A small segmentation model, trained from scratch: 72500 training examples.
Rows from block 4 of the encoder of a small segmentation model, named by matrix and row number. Rows with one number belong to one neuron. Each number is 500 + 50 x the weight over its row's rms, rounded and kept within 0 to 999. All counts start at 0. Numbers have three digits each.
After each neuron's rows are labels from the 100 images, of 14976, where the neuron reaches its highest value: "lies over" is the class under the peak. Only what is clearly more common there than usual is listed. The data: Sentinel-2 satellite tiles (TerraMesh). In brackets: how many of the 100, against the usual share in percent.
# fc1: MLP up (encoder.blocks.4.mlp.fc1.weight, 640x160), inputs 0-159
# fc2: MLP down (encoder.blocks.4.mlp.fc2.weight, 160x640, transposed), outputs 0-159

fc1.11:579514542543493524505453482511568429552556460499554621508578499561527502510629516431486505503530466547436519530482425561497510507496509592429469548447431552571528521426488504505494427463522554583365427433472586521548562522450498471575480403511512466513462520517485535523582440419505459532587482425577470510472507568558447498413457558440545508581574522407566459470508478557548435569484502435458477500464537492445424461513565452590411472498432544448501506463536485462447488548480503
fc2.11:517509446441559597521537477429544453500553489546562490463481491598458495442423519552514524512568461468575427613472419505503464571535497536402563493677455473512529513564449496550596521530508528474593496554549468434486495415432513483549465381521430496526441493463513486562484544473449516425449509511540422534602588505531484494486542507545461460422501518558466467499474516500506550467457512440540567534496563485478420605535483542585509599499516544551494451432600519443465495499474550
lies over: trees (52 vs 20)

fc1.465:582518491474477435439525497530468420474567485567571529452529500482547471489486494444538526548549564471488475442469472375560537527461449432505582472473534519472538454561537441469519569476558469474523483430588492467500483514459440422495495498575458548480513424519571507447498508440591441431513397556520492561494550558581494508556444474407468522448584560433552430491519551437479529451432433481479462444578452468531575547516619552587534522482495490431527490491470595448521574465543656
fc2.465:527469503488448568592473423467513504517470476437474500498552570387480420455494481536502418418452610510477515431497554535449556444500415449431581619580472622502510534481487435446578480435507442577555445435552410464432507577481535530461471441445468460422485497549545573550549512567575490554525545561499476474546565480484561464457543422474591515527468491490523556466511448546508536469506438506465533399520482517459532537480429465545470618511443512464424565477562548528475471466519473
lies over: trees (41 vs 20)

fc1.144:498447474377561524515566414529430428528440506535536448418526598544512499523528523523499459539527455457464513467554483449485552587546574519473499471604536563354510495514457506567505438524461555514439557398578478485477422529472474550470402459488543527491514535522547567533474446472599532509461527417520466497422545564520550555425536536553558496444498438525449510474542529594475544385436496484535486356461466483590498498536460510474446500531497509555485498521491460572492522447530372
fc2.144:450632543440512553531505471507515418486579537508530493557513568487450570421510503524440535495444481541429458433519499449477473516517505562452460522480503520470470403514541467511520491464504462486542524545520450588526514514519508514586470569502651479434580541569472442533559534549483479493474487498585486465473472552444495543476602442470397486484535591434477424476533417572441499455600513459572403526558452616465553489440579486480575483473592466491432452606512503560463563510567541
lies over: bare ground (40 vs 4.8)

fc1.554:516489536499524464461555519540455547514528430496549497527457615525351506536542463487490513529539556575499519540554492491513455583458521582421484566396523525575456498489505529459512540490524471520573497506487572483523602515490448559490561528380455481491483416500495494572484478561419482450578491438540541627550489577501468571489427536377591487507560431501521533602475434607493544435469477475537526462472535463517471458389466426438520465495512476484374500504458501498479577470563446
fc2.554:539504569475511422455468497551419544579498508473628513523490504510446544502440469512582504448442480632445412532496486543407485489540492555470441503585416535535484469476529483513475483532476403460494515543514455540533522559435502511525573515431495505581588448516451487527556532447457414481517490557526521494467465424625465577429449596538386543550474576553542482454482500441476528525403566586464537433559432533432500515525483513575455463475552601520481535570417563472551503473477520
lies over: crops (92 vs 17.5)

fc1.507:512551487495538449481457503538549446457596543524410476477477508495432432482455591431511435496478519504527447516557585482439531605431466536554442479483574473445522375436447426502491479525492500501510558450513568522480413351462658486439546470520455533502390535490537572462530524500475467511497532524540479538478498517468491530528530560436538510518446449534575514578506448438472533460426455537464459562437521524616450519441542483687544493489530501508511444508500455516465515581500451
fc2.507:570495498460527427496563478473502573455498639488501549513451511498586455517471538446618436610546476485460465551456526477536503484560519499441504515515454477495489396496573533459476405522493494561500598489571433492579476479447582512507504506465541429469557486456521413470589527435451559450514493501498590536423442543376546500508429520519510503506536552548456476538472556464434542385523512482460520565479485504519400535549467490484554512501517500326405484528487516536561445543439590
lies over: snow or ice (66 vs 14)

fc1.639:547484489544626574434453526485512541534553446511487457447487476622545521462459530441488516519434498513482478495504534510458518569563498392565513529510448523483517546431448562542459512480607425566459473446478539578614545549456496461585497383516529457590489492506499406433467513521496501488404447481585449521453545397481512510502485521492496528501480450533476608405409510503491600465584452523480436457534510501557452496407389502461437481458540601531512478569560422498485530475521458
fc2.639:567500458489424524433468555474563546472549437409447497512483496454499513453440522526521521445498504497476518461458525410479422470541537467561431464385497452527472535525535452498560524514432562443444522524490488437587551448522397548525556523523578450505413457521548476519486559560448448475453511469402550488480484513456437473516545625603491497503426468513565506511465575455556568532408558466471392421520392492572531594423548407379471493527424473486519516435496450472457488526452533
lies over: rangeland (59 vs 22.5)

fc1.414:452531473544410445549559521510485458474429484483559536506534527437427419540511646548569393588486496494527476513520507460551524373486584468535432417359488526408557519554462550504542523510552483392501528448554526522471498523504422480483501559416485534581543509562489559439509499496555548508463528540473511491457448420514536543477550403510489454479549520567603519588489512436494510533559464468532557490550614482467548522509499590400476515395495535495446452504560499543552497487461520
fc2.414:537471445461517480499448530579492444506510584527460515469512538451413478451458532537489577477449516465488544486533506541462536582498572310618562506547496460450541372446428566366450512561491457486577471505416466472512591523517448483484565492618471526529473459523514502447475446497487494586448412605537514522408497478577479417444491481520464484499560487539555438440606511470482480472485504521490563465422504481487444550508487450572519478485560451559506567545434479565536495457516490
lies over: snow or ice (50 vs 14)

fc1.499:468490487539416400518551443601554450407555549476469574469546511555558501535422570523505611516484475567553556462500524358511523517514485496506433665602528457540466433608450554490438558461511485512516475554439486528574577559560475491505476454470587498512389495530512489501533557404507609501521576487483626535463478558515519496523478442473516438444472474543514448509420474479557492514547483428526457488522411511467435541561494477489493556490559531544487502506501420489483487472521561
fc2.499:460432520490411470438477468512473551527473548502503557466467558480526449513497621531480509523579436452466514548480442477532517496424445495541464526536417504492531467505544505472381443569490481507568468496524520552554549446573547556435484408507509567459563509432435517509527509417509537465480451576536519437434525626575346474452529526579528518421399472436498525510441482542498472475548468407570507489502521507467507529474525492534448531500498508618567542503460651482474488477372587
lies over: built area (38 vs 5.2)

fc1.173:504548545516523511520417502519457550511458458440611566493455537469578454377459590501549599436503547501500484453504551492436427480531512514495468540520508452596479481498453426484466488566466542551418519545413568451429459530575505540459577538569567382564490502485538568498468504450512406533527467554470495552426476605578476470550487536430523562478469457493520508449569503485439544439425434543538631463532490520443429533457502566507445512616468523536521508594469472452517423487473525
fc2.173:548555469505393585462606488420562522516482567557506459462466564381576537520544472530581529517507436456543512564437484504587461483523570464547584497447485549488431502511497459503452467516455504602531517446543367425520434379579485429442528573369575579462502557515417542517486513421499513459412526450533477453584617545479433516492525464537548571497448503438482551477428498488544471552497500487564520464533513420480496541534505469481436437493511503543469491537494516494507487562521528
lies over: bare ground (42 vs 4.8)

fc1.6:490475538535561496474500445482497491467496521477558457475555422564480605494421464378445437506507532465552525559445506505560565517452615460544617494656435448510517588479505529485540411492462574509458451484498494580568548479469461439454463453509515526533452494536520535491462416525546442511501429518502513611560519561515563471615477520499508471539532443453468407430588496481474486458592460522587464550534442445487599404546495512499434487477568495434523560419524435533507531481531466
fc2.6:514440524534518547504372438483437505473414478550555524340523511554503478485405453454493510583458470589470512517457485519531566508447484539526466542425473542536543412467469530518537469487443525520435520529429534436486589544434512556535494441450510511553412498503565510436345512474583542555474471492526413435528512535556544515523432472435554484486442526447535506490566522511464455598544477478476428524472396565552545476445506557506391542460493461547540546507531548446439536468544620
lies over: built area (40 vs 5.2)

fc1.373:455449518592524458550506485524473466383550557470552544528519395608491467503554471616471528494455559469442555459423409573527494519523514536563432454477611451514514490463494570633459468496463481489535466442519579504544532486455473441520528578515540547502459546495489533486478474486510585435432545435482445570519420517484512536486560432517505471489478537403425445481546548473479553498547496593478480546496436502462433397420463515437517612451580476396490468466552531561554495588495462
fc2.373:454456412560602546485531458477519505519536554541559503523383545531467619507576478460565526441452522526450497502534464520518469457529483449520518499492430518495535483489475507573487481525576443595464386409459533556509519485480493496413436470498577534473553572500550495522493507506488584517528535482558464437517425600484469524452581526463405531518493579409604481547569400496518459566452476519583550532427410492488502516486569509494627514443456482420514403485429498426437559465465447
lies over: crops (68 vs 17.5)

fc1.33:467461510478535516452471500468603555484448527518596475497446561501415492492422447415491548545405497475547442411554538507369574469466469534535506466572498499458519468539595471567494539559529396540502500465496451447489474518520543481390562543433515510546497518519503480460470567492444560497482496510455573451509590541482566456557471478521538555551482514596464442504593445530497471486410458545591595520448483430432602501492417470395530441446443519473511538446530585465448607506454504
fc2.33:506467533503456604574378547554570520506511521473491465555581538533546403535449477569508511559424534522487508464513447406503540440504544439533506505494528342458494458529454526475531450509553441463539523538499455458454520485612411400463523571522463447546571557509524481402436581385442500577414465432584501577506472447527497518502535554512499440462548507562468580473468462517521449514519459502541593492458530481498559540558479519536516505485513531428563589513557543428492561397526471
lies over: built area (51 vs 5.2)

fc1.439:560449455529414462509608577515498483521506482485505584522532499577471468532394502549473494557501550414443547414522446472472498549562485485443484523522546505538484521586560421610462482453593583487650518538462566533541497454478477353500486514477471601507538467437419542526482457565462478482478489425463471416532514575492559482465520524441510468495418552475478508596399559476474538514483537431521518609453573476519478505555415451460498460467486472498482519439451418509520509439427559
fc2.439:505434562477543446418504570452412493529423439512526524526526570490460481519530492595416500497509503537469491474512509420580533510482438444464413511501459496508500590518535477537549489428593444448494515429500450518452414465433413478506505496472385479365522551548388485451540460515460449549478384521553579455499491552576476497489535552498604504546471428597544469575496508435529470488448464517408521438469495418526431444593479401529521525423504478526500575458516429439516541529511466
lies over: clouds (45 vs 2.7)

fc1.233:432465444448507427567457542523433580484435550565503465524516522544483454501466564403504417391504512462486490571399485479497433444523449552568553512501450524541522568533566546482446561439470592538552415528504484551520472493353584447537474402526507493556442566420612524466581529486611490404496554522447518471442568454467451572432542480508546484528499488507528517465545466490461593489573509549583487549481460455549498533477537545546533469480403496434554558506501533498477465575500522
fc2.233:452529476405421555527560506557603503409391476465496477524409480540591428548479468452515544481562534526496462482476457431468503465474571386514388578533560487557510563491569524507431457582461535489472538537398570483476487572529541566492409480490471519519493545475488564498492609489483544560401488527453490542478526491499549545529442446533448484484413495495504613546485435477417468387496574524509498581526444514436480493458540456541460588555432470476513509418501453509593500465445476
lies over: crops (61 vs 17.5)

fc1.27:480513459456510512498532526461481472453527447519375516457447414465577442445472455457526537571582559543544504503479529566574550434422520489552454524577544555473482465503499549474480495511413565517535443444428455547440461468488530559455444541432578507528507418645494428518443486492452593474455429492430507494566506555438475481525529535532506422548515572535458515573520538511458505474537438576518490416549458495413579539524439432576425561544579478588570524567519498581425514456571463
fc2.27:582649438453489477481509471507466521572466424553489469482589499507537509443492520389524562500525628532377529526552512490444461507483522601543561468587420523514537523392493451485462494415506467518450402461517567492579491494527496463577510459493497522511513567418498480550536450584449452554535447535440525385532518520460467575493471449447567463542538464440520558444405484523550536484489573517467515549528508555454443569415490529523438459560535567481540535518435535458436532593481491
lies over: rangeland (46 vs 22.5)

fc1.23:491528544581546699482445475572478495469407509449467493578540411538530525499511500520489432490511499446520502494496473513418417577517406538479515508545460502586509395444614438558544504484517465537493486539537465493467519509443502470525502554432536495443523505592585443520441521489402525479513500453588436549543447505558441544516453481441530450555403469574565437527432524515412530500396560454516472482518458499379459492509539502484512534502483538452518467422519607464489602490488452
fc2.23:550472513455427526528453461466561548554527493483451525490542491648467537466521609635516565392545502452556413500501593527567438622479428597500482446427602471527452462486497491463523522466482420519476538490454510525531454495535551544470466549490476531543532407566497535477411515464498474399556515498469458493537458457429560558435529522460451547468594440482538447518486483496507487512542530433442455541489594526474492455425577514466445478591534525369474527542510475448559470508501432
lies over: crops (52 vs 17.5)

fc1.481:507397477498502496500446471431526429506501459476495417380511538524474516519492499564462512515536578493490399495638483503540561386550544493496485531603468422492530496499500424504480455394476533574498448474469445550515509513499496524523616525451501529593572477394523568524519404540499511543452479509520487507548478467507529535481449521581523578472508559491505440457571520605483505540467443491563539616476496349494553460476486462434586476527505558427375541521516591561512496469487467
fc2.481:473513553456664552595467473451551498510421452501581533537487493569496565468433471535410413503550540554493614548469491421474568529438501472501487474488397533481517618463480600494554531555462413422459483464494451517516588524552455518470437393478461543524490514537428453486445520473508509543484499528435531527526483484506447444552510468471488498503578436568508451435596533448410411552486441462507557488385452531446551562558500586448537478488438532506506568473549540530497514466447491
lies over: built area (32 vs 5.2)

fc1.601:423549523514464350556508476553550456526417541501502512487483447495541450462484552502481522455524493431505479562534554502483528504485605531514528509518567503558522471453445501591537443536493509564512456487522540447475455506442463514527543434486427517566442533517518580598467466456539557484559529424422598568450502535472558550464469537438577495375412478538556483481379554479510591469449508504484462477433504564507530580462513480577523553511555449479573419384438494349530469446547478
fc2.601:490453524475596631489516516474546525536512517559529541498422468563417476481502407493604484508515520455586581493447536536586430499466513458405504463440440487519500468546508529506536465459513498536465576437557479387468445479488538553458425464486566551539528519514542530479552521380561525511516586571536493554533483524462492491549548493471450474574551549411503522512497412494430418514514466514448431419424380478471508646510526504506471491469513392560445439465579499572463494556446553
lies over: trees (42 vs 20); clouds (26 vs 2.7)

fc1.130:531578565523458553547457472517525460457408557496372492416459426470438524468434481542476542501523507477437560498448414515483459545408425483427451577490496516554510477479485467453439538499364522523627458519483473511546503486590535475563528510532492545565557498422431465540439498555549454511375551443519513564472526536477568452485409418470454595494433527566496469461462576406485510491467527450493562437480532418455524418444496477535467554583473471436481516472489546448541450481555562
fc2.130:431483515448517461477527523476533488450460318560580479536471524520537584574510504467579507444502536433550545459512571562523507485549520484442553480475437442474603519550564457477523550494509506493574478520515500487453528424495559475546468514389514416412437503595545498540539435524549554419518551466596556600469506572467443497484536415529512582429466354456494425566456464542463483501506451490468538512553523517511506500468507462538518490433537452417453549426593567456530563438532509
lies over: trees (56 vs 20)

fc1.181:461496529509545449497445478572474527426310474507518440538511552500505518530500561558466551547442493482500406470463465512530534438508505465598536492407581531547516552454415488425466435468497510583344566481470482486438551587496468435495525492462514477537494524518573567464464563528437504540515445498472498495504516428531506517459555475484474534571494524479536532423544639438538454498513480502520425457509480475440531441512501463467438445477454532514395445523448462333564534453486598
fc2.181:576573543526513479509454560454466520532416502430471498495531443511438531475507563522556532544507429571576565438515583476399574435461521438566460409544466512588460502538428535430445410557444587615484529464507474484484545523472583585535508577458576524523563554562511480470499535494487368577595526452435509464480546533547477465542516454515512564521453507500466479412536478514481524532521477470392529500408525443480548489489475517539447403501435424540503514583546515515546475404544437
lies over: water (86 vs 10.8)

fc1.285:419502572500433465457545450501487475515611499555542528427492519533473515525508485474571409497441377510460467507522505539507421516500535498545513475560451565489489412516483542508564503528556439543584480478552482403573515599410521456519494522438464516635436546475629503482506454434509540414543453489594503478517511449504437478479501411553488484400530465545510501644498575466492492509524496497506490483536474554426483514557507516526548566406520518483451466463625434572503492437493376
fc2.285:500482498414456551519472457516588473489486518445498511518521511503501481470495422468465453635555488514507453510556594375493454567464547429552609489502463476467513490526492536532489462584508484545494493539516535480497514473463496564485469663473447464547516474527506453425475521521499453470583513546501575540527412544565372540565528449498496565385650529442539385452439545469561511563505529529429473463494442494530442562444560513523598440505450474457567500537466537452503531519397506
lies over: snow or ice (59 vs 14)

fc1.242:415517469530469521507585419537502542479383616523466527510407489418486472478428508550563465504524523505587423443475495479510536523522512444617511488541493512508468420449437439530473518558472441499526517470435453433456451496545465564439424568525527498512531456520468495475418503502474468573471533548481536469553454428392496509448416470517418472503469491519442486461552552514448513481524594485607508508544509610458533555483422546470533512502620519514499455482554546565388650443542437
fc2.242:502503452523476426554545437491530547476472518575554534446495551575533439394476487551574523500475430503558439529559461510518592557565445453507562342521434550507496504548511465479429520450523419554469461623541489408520541567542456480562438446555507491572448427468551554474491460582484515398435595492559455536534418480547511473537454477540427526417523475476533530531536479415559482502436507481416507464531537525448497566540551515571419483487476480464463475496435481475418413445517418
lies over: trees (61 vs 20)

fc1.391:465530464474532572464469612587581479456508504501392482498505383563475405501453474533487437466556586502505529496533497452453411528481595494560548513519532504478511480535488475506507541545571505490484472473490477572544601525603465543425618480626424510517589503536450481523549532410469636568539452576480473488576503565452420527468494591499434483403572513580383490472555473539456544496535514449547491503472534503474502538500484542539536514553538563529523463461455546493518456573488454
fc2.391:525562578489469399530573504545558554514529517612468458595540479422467447377475496574518471516606573439598507459550446566474537512465575612399527554442429525575523482487498446447572529473486468439524499461428554522503547585564538468507451584487427532526467498460522540477542456455532473487456448526441582540513465491489470462489562546524446469478478477527521491441484453540598465499525435508419564529507530570436474528509572507544488469420395575525542468474535398572526457511537482
lies over: clouds (33 vs 2.7)

fc1.436:465576503493529459472482532483489569500534516542526481479532559468564430532523512486521487498542521508560609393446490569498476546589425431552452432520422472469463501461496535461462486507480468525390534505550564465479475485540523453544447393582483468579470500436478437436500472498502539499380400523520481429515419577623412518483533557495395526452537484550484648466465529550499436470412512566544505488590531548587433456506533533514533497516463459485509576529434541359490472517518522
fc2.436:460438632541461587425486555463453499420493556528470538567445452468515597517494466637449506593464433454528588534517526491488474460507580510564368510477532484406449475425495479520463485491482559479426458425571462519529491510477497463496508484485495534564435553578502540475485587583471411393463459519428504497464483593584509519572503553508576515443580536577535496512486539547520463552452415389543523465491546505511535493468473468498390438543447472491540524507509459504573478486520572
lies over: bare ground (48 vs 4.8)

fc1.166:515483499475510525539553472488472380458484450435546590489473617480481532523544547490568474403560508500545373443540504395565578478534515528469481509514388448446524545490500547540481521614515496468440568464596503520406519446452462519481498498521533453490497561454561573611517467543529438506530546536529483528535505553521508426399507430514507566481461495478530500471369532500426550468534465552551515549462526499610507514471557425459464473603538532491474497459474380547485572545474600
fc2.166:482545512438477473489476406472514485592460453520504502544414516474538531458566478442506536533569599418579557523575527452507496527493533439529541552584532504488460530436482479445485470459523528569587504478516430483502432449513465465496442476402572409557412546410478514516420487493478487540424567485574508575447556487496455487525558410557578490456449504453488580580521501532411533481478452445523477578506406451384463484548506410490498414471512580598471426490440529587497514584503547
lies over: bare ground (28 vs 4.8)

fc1.155:451537501525455564524556525486453465519500480397440532490490459432535522585378607492516458474483484601578481476485519364464436497421504468529428481460479495475473491458492520485424525461486536430520438513478517514421556441456525450517590617519569537550495481527558373588494484490508455575534551506544488527532517444430456555506526354560546508484536506591552480514500560539469632505493541458578577503468460503462554486463497534458514497500586438480482486402568507604504468462477541
fc2.155:495508533490456506491581456463547571480408457488552520540444540497599532565507446472405533521467485436575560535544507483558523555432430534457527482555466559450474419575512454501593540472428492556455464548497519439435511484450507451560421546481416444463512493541455576583401575537422474477494583432504433536529515569505465534484520401487432523498616605450474590438375424474512485428492538456580509476523524577477515496500579530455486523411484522551523478483525483446519509490594493
lies over: trees (53 vs 20)

fc1.82:459488446508525417578476587460448561543457465469471537513432457562397437494473507470547509471463491434520450448568589383465456458555472463481464516570523486514545500564522408528544558466552508436565492474470529538553518605496551397491531505551472518451497441415478574494538591576584586485504436485482426431448503528464533596534430545564605555512456431510605455538495457509554541454466531455530420545480471455494534557498545593461562538533551505425542507521393534548523465528491505
fc2.82:537528646418583573508529592471469429443434459413436518472470503539419405396426543488462508491467520509438413479456537524517335579572490420434568489531481511568512563416517456431566502533437489481488438527463516511443496482552538510509501545448450530538491492542459594527484566470561570508560475504525446548475569531405513516498545522528548511589490471533487471449514408398460494438547462457457498489509525528553490510425438493561442521507548448559543480457573481465546535530547505
lies over: clouds (73 vs 2.7)

fc1.515:489424479508437508495544561533652404459480503559455583509492545602480508604476409480443406505507544484559563496554583502584510433563548507479511509562502455528524417462523487488489478484528487445556526521577543486471457456538487498505471596440541574398581398542519471435513437495453528480490508512526502477489441513475449472422466477638467527551529543519553527520415520515428468392422531581460437437430411579546524579541479527516525506438538525495479435515521525486545544464433487
fc2.515:421510507462464549518489560476574426474426517530504439497541524569527581484465615541426517442537492412419488510458542494544489498401521482528426576477488469534527493474553594529553535567526483546541497482420455394557446481518508563560516467548515600457507590412494470531468500522550552569460357545495556498480499474462443518547486556522469583427492435551528440417405480486462534416532437487588419507519416573542469532518564507454502433395574458521558461549490466537509479523460497
lies over: clouds (60 vs 2.7)

fc1.467:496463534514408509458446468511486520387442564514485434493434461503517561461454468525526460488591587476519583391406528490528464508443523569462529553535475514450477411415542453490509443480490553523440542475546418480402494485545516429459566501511501478474476552458534457475465513422472410523473498466517425466478554533440511503472456464414442485496486546539653435479489413499463424463487494342458452470409479525498552413521473471444488580463444496576503385514541486517540441463414517
fc2.467:542472557509508519602456556514503518456510496520540488509394470529518460566420448512494507561488548503544440553537548491450500515537554553576492518445503413547451489448508522556435510536543497409537543454482506530474457575490437490517511471569393592461496501488420483436478521534548417552489567511469456590595475606549507466545478502605406453581524502482475527605377560452572484550505577431562476471435512520500426465468506520456558517360541428501557518590480459526455512549470413
lies over: built area (31 vs 5.2)

fc1.77:548427500487530602555447497498513571539473585473483489470526450569518459486587508536509509537432461480499384529463512562420516548444509480549485477521494515497478430495466545478467424443409544534513554462498436541519517490498472535496493558480472505482505497483496535548558480519443453532515573505457509611405455553583540596548514544547538491384506448501565530431569560510462520456391439488436486403484418400448524432413409632447525417595507463522540517531544575527489421501444571
fc2.77:571543382453488539527477513512570539527452397481511625441492442523498508524459506526525568484583558456514499451523611497470476550524575541484545465504477480497498497552428515514438470530490469524599456501529483504488489471554495593485458518533521524471494503518547606557402487464500407449474602518550561448523455462485520446465435535553569520427368528531493528450524515515527349658471542597524502466472459454559529469480458486488572409452447544497533520582433526520539508557458429
lies over: clouds (26 vs 2.7)

fc1.485:462493479560481486530522488513455433531500447499518493504525589456522381527574468421430515435487500461504498409459537522464531468552596508404477517488458478521554532447538519447475540520546457455456410545474564484547567614494552474555533408579492513534504464383446512496543645485525480500473503478541463550434452514495527542517515548471506569558639504475399479492462536534571494457448469403466484549504495541511481525370474579604520430529568544482639472535470518565475533473461454
fc2.485:475437506427571494491451461559467543418594437521494494558505477568481457445535609556531433514495436570527429464434477567470478549585483527443523464518521588543530567478603514511557509527524538529509536534501555467479451451456460526593584458565538575532420529498489452487474500512481475546461403630494430382461544395469480585481616504537473455485576467512525429445620501523537504538519468500539439474411495499562471511470547463511466370426533520543547447515471508483473529486465485
lies over: trees (81 vs 20)

fc1.291:513517499470462541515485477480603453528427402504559486449508574446541486547523506443532493502519545611463472496401572594537470395517562504433410426457381491530525547554498534451523500568485488559444583586494560463480498543452425539596415548527465479465532394552498490557512524447596449511529545458495445399552464486532419558506527522412481514508560519468495467483464548538500457453544596509506488511555579518500459443450484550471472566473477530553441472455487438437524650541491466
fc2.291:504474509491544576546469450487531537473527485593532474433501517491552489445527545436569469538534499389564538477436453511408374523487538451618470499619533414561514471516541466414529367476495502565501503569487588543545424525421514489496494480524495487493505513593438506452505355569498424503497546505482450487578510491446468519492492385465488484423490468394458575455502549416529550496401446491428447479458513487481561550473572543463499530440568468462536470525519458515568534526570526
lies over: bare ground (25 vs 4.8)

fc1.100:414557501456427379484543392570474508405491519444648513540455500488507409488489483606545532535449452567550408504461518497513493479556539539450492417477488477521449433439509483457523498497521426425534403514502494444467406450503540488470436513522393447514519414489485435480483436505601495481535527432494458512411508440521489485588454405435450421562477505527467438474517489512527448482446491389467511501490510601482547416478549534491505507451581548464508545527569571467540465418508507
fc2.100:564546639544597537509494393562449595501439479492529416514536405512510528486520514512462486522432511531580473559506561505454473505500499520594583376465475534521498457451461498472546503575490475496539529558556483510488479570503439506541460583402503575446546537612486390459497550448577539476538589481504549481506465488539527483514480436489411512514461453516531476593521581527475455462508478526537519507419393546549528546543590521503472602474649551485467494498457524542556504464558500
lies over: built area (28 vs 5.2)

fc1.365:605431544480520484545445504541562458519640507558459529454472446471484483539532476387449506507529489445445528455489522419413561504480472476433468432517451521573445506459468491406472501476604527494442502479578557551477609522497420487492481543573446482483478460514491487453502486508455457446603482479566505497457573483533539469458600445431508455538535433469489409544530443431421506486496461456437512445483447484608469485530475506560446405514490562387544430580457426450499448418490583
fc2.365:490448602477455459581577538515636434564557515479446453433559355494577387484471503459520516536413595473503514427496495536497392556571566512438534521475429527476462492477476470448514484558522431499544563503571507455448462548552514480447579475529463475453424486461516481539450488491578483442467453468390514607550549447460564526515490488487466446565585418511455518485526487470532487471418449537464427491578583409477523534510497469504432490517606530509486593486531504446481485492516502
lies over: built area (46 vs 5.2)

fc1.45:474481471502487527450433573562501394479470452501497451570465500551514557575453427527467439582534510552587553525509568595652549518498465470442607540536486498537515464438503441504419441456576470477516542447469438586493504535472513420524504469460601485473576511555445471454521506451460437542581453640484375582454428569573541451484545503594516512515603507504546510420456450503441506534463470460512426525445457499484513486512438486479447532468541504484543474506553544534501573448522497
fc2.45:477499432518456588540435495454475456421468541491521395496541573503558409491417465505412491633570498531624511437530517541478451494498566489498507408449498474478434516455539453439469511542498447535531532554450439479525547533477463530510458496505506574484470514590557517456421518589528495636418459545527545452491523527457510615470475571485516486476401415509501388434500547502436526534503416538546445442475496583532433503440493525499493549475516393506600553464489459575463510560506479
lies over: clouds (37 vs 2.7)

fc1.141:488478526454571447437410504482489571481548565462414531490517547502558465448466534541483491491468514480581450547480506497481415514456495508455497523509439507526483456401454551482388570553492591544538455557627544515517529542465475540449500439499500497509499473447504496551525601351457495521536447496413472544516482542483465593489492553489572473564543427454496544561413525490458491473538560390550521595477436533579468615556561524634497530575517478541439497522431519502421549419532543
fc2.141:597456497493449529582458505410472572460507571462553494490595549477550466491531575548492497544471382487454469476405519478514514470528502538513478532427521432574437453453591565442546430498507475554497563514409465625576479529524545537473516419608554515441468589558439512421436479541521516507447524475514498532489491569558529491490431513414610490463402531406439479457438497500411425558447516497492532476484540510526553506487545516523456531535530526404534543570504576532474542539460599
lies over: built area (55 vs 5.2)

fc1.177:492372514520502438522499561506457609542539500518562401446528617505557473504506469516465505517484446520525473409606423518442487501536562535523473534494547557451497511529466504468509441519500543534508487489494454539498538648572387485510515513543452519521476494507478452571446576564412516632549433414441471398481523463490500539501669528485472477481544504478510516505456517518604533431377524431452544513537439453465509501527503476406500497468619483500538519544519514443548517576510499
fc2.177:588524513532532546612539488541521617540394500473572539550378530484499534555485441421508575514414518521498487521415492551485359432512491568516548549457558427604517508518555527469529516546493491471546542343481429556385552416534492534506545509452468490495547468511555531527473472479502533520497547521465503572562505566421587507512384509468492527460516566495527457410468405541514467495512525495503461589455520588439533476463522449511563449485537441557499463453447499453499449523505462
lies over: snow or ice (69 vs 14)

fc1.432:519533443470526423513397603404476481460467451569494572546527423477486429458486429633478490483455508458493515507436482526535592473465470528567536551442524476452458532495399455495362433476495537541432493501522454516484434471474471550514576473539598464496496448468557465461471409557513408527414430482466554515526435427470538513539517498441534481503418514499485596489460557505581496517415567503543527471541497496541493516560429482505362555569489395514528545494404492503451492430459544
fc2.432:575509486498527535504454423487506483537554517549474480499414589397546530415435592487506538480536445511453536438501556523424495560455520553535434469436486474515465512538458487540469444418422487430506525569562465621524522403525531482601471498460464521533538488548411497501473486544483429462573542532429563504530559621584424464474506646455533539530569485489536476490406551492530511541465560468597415505569477517511507421509428506542549551450532542413472543531504546513490416497526586
lies over: trees (46 vs 20)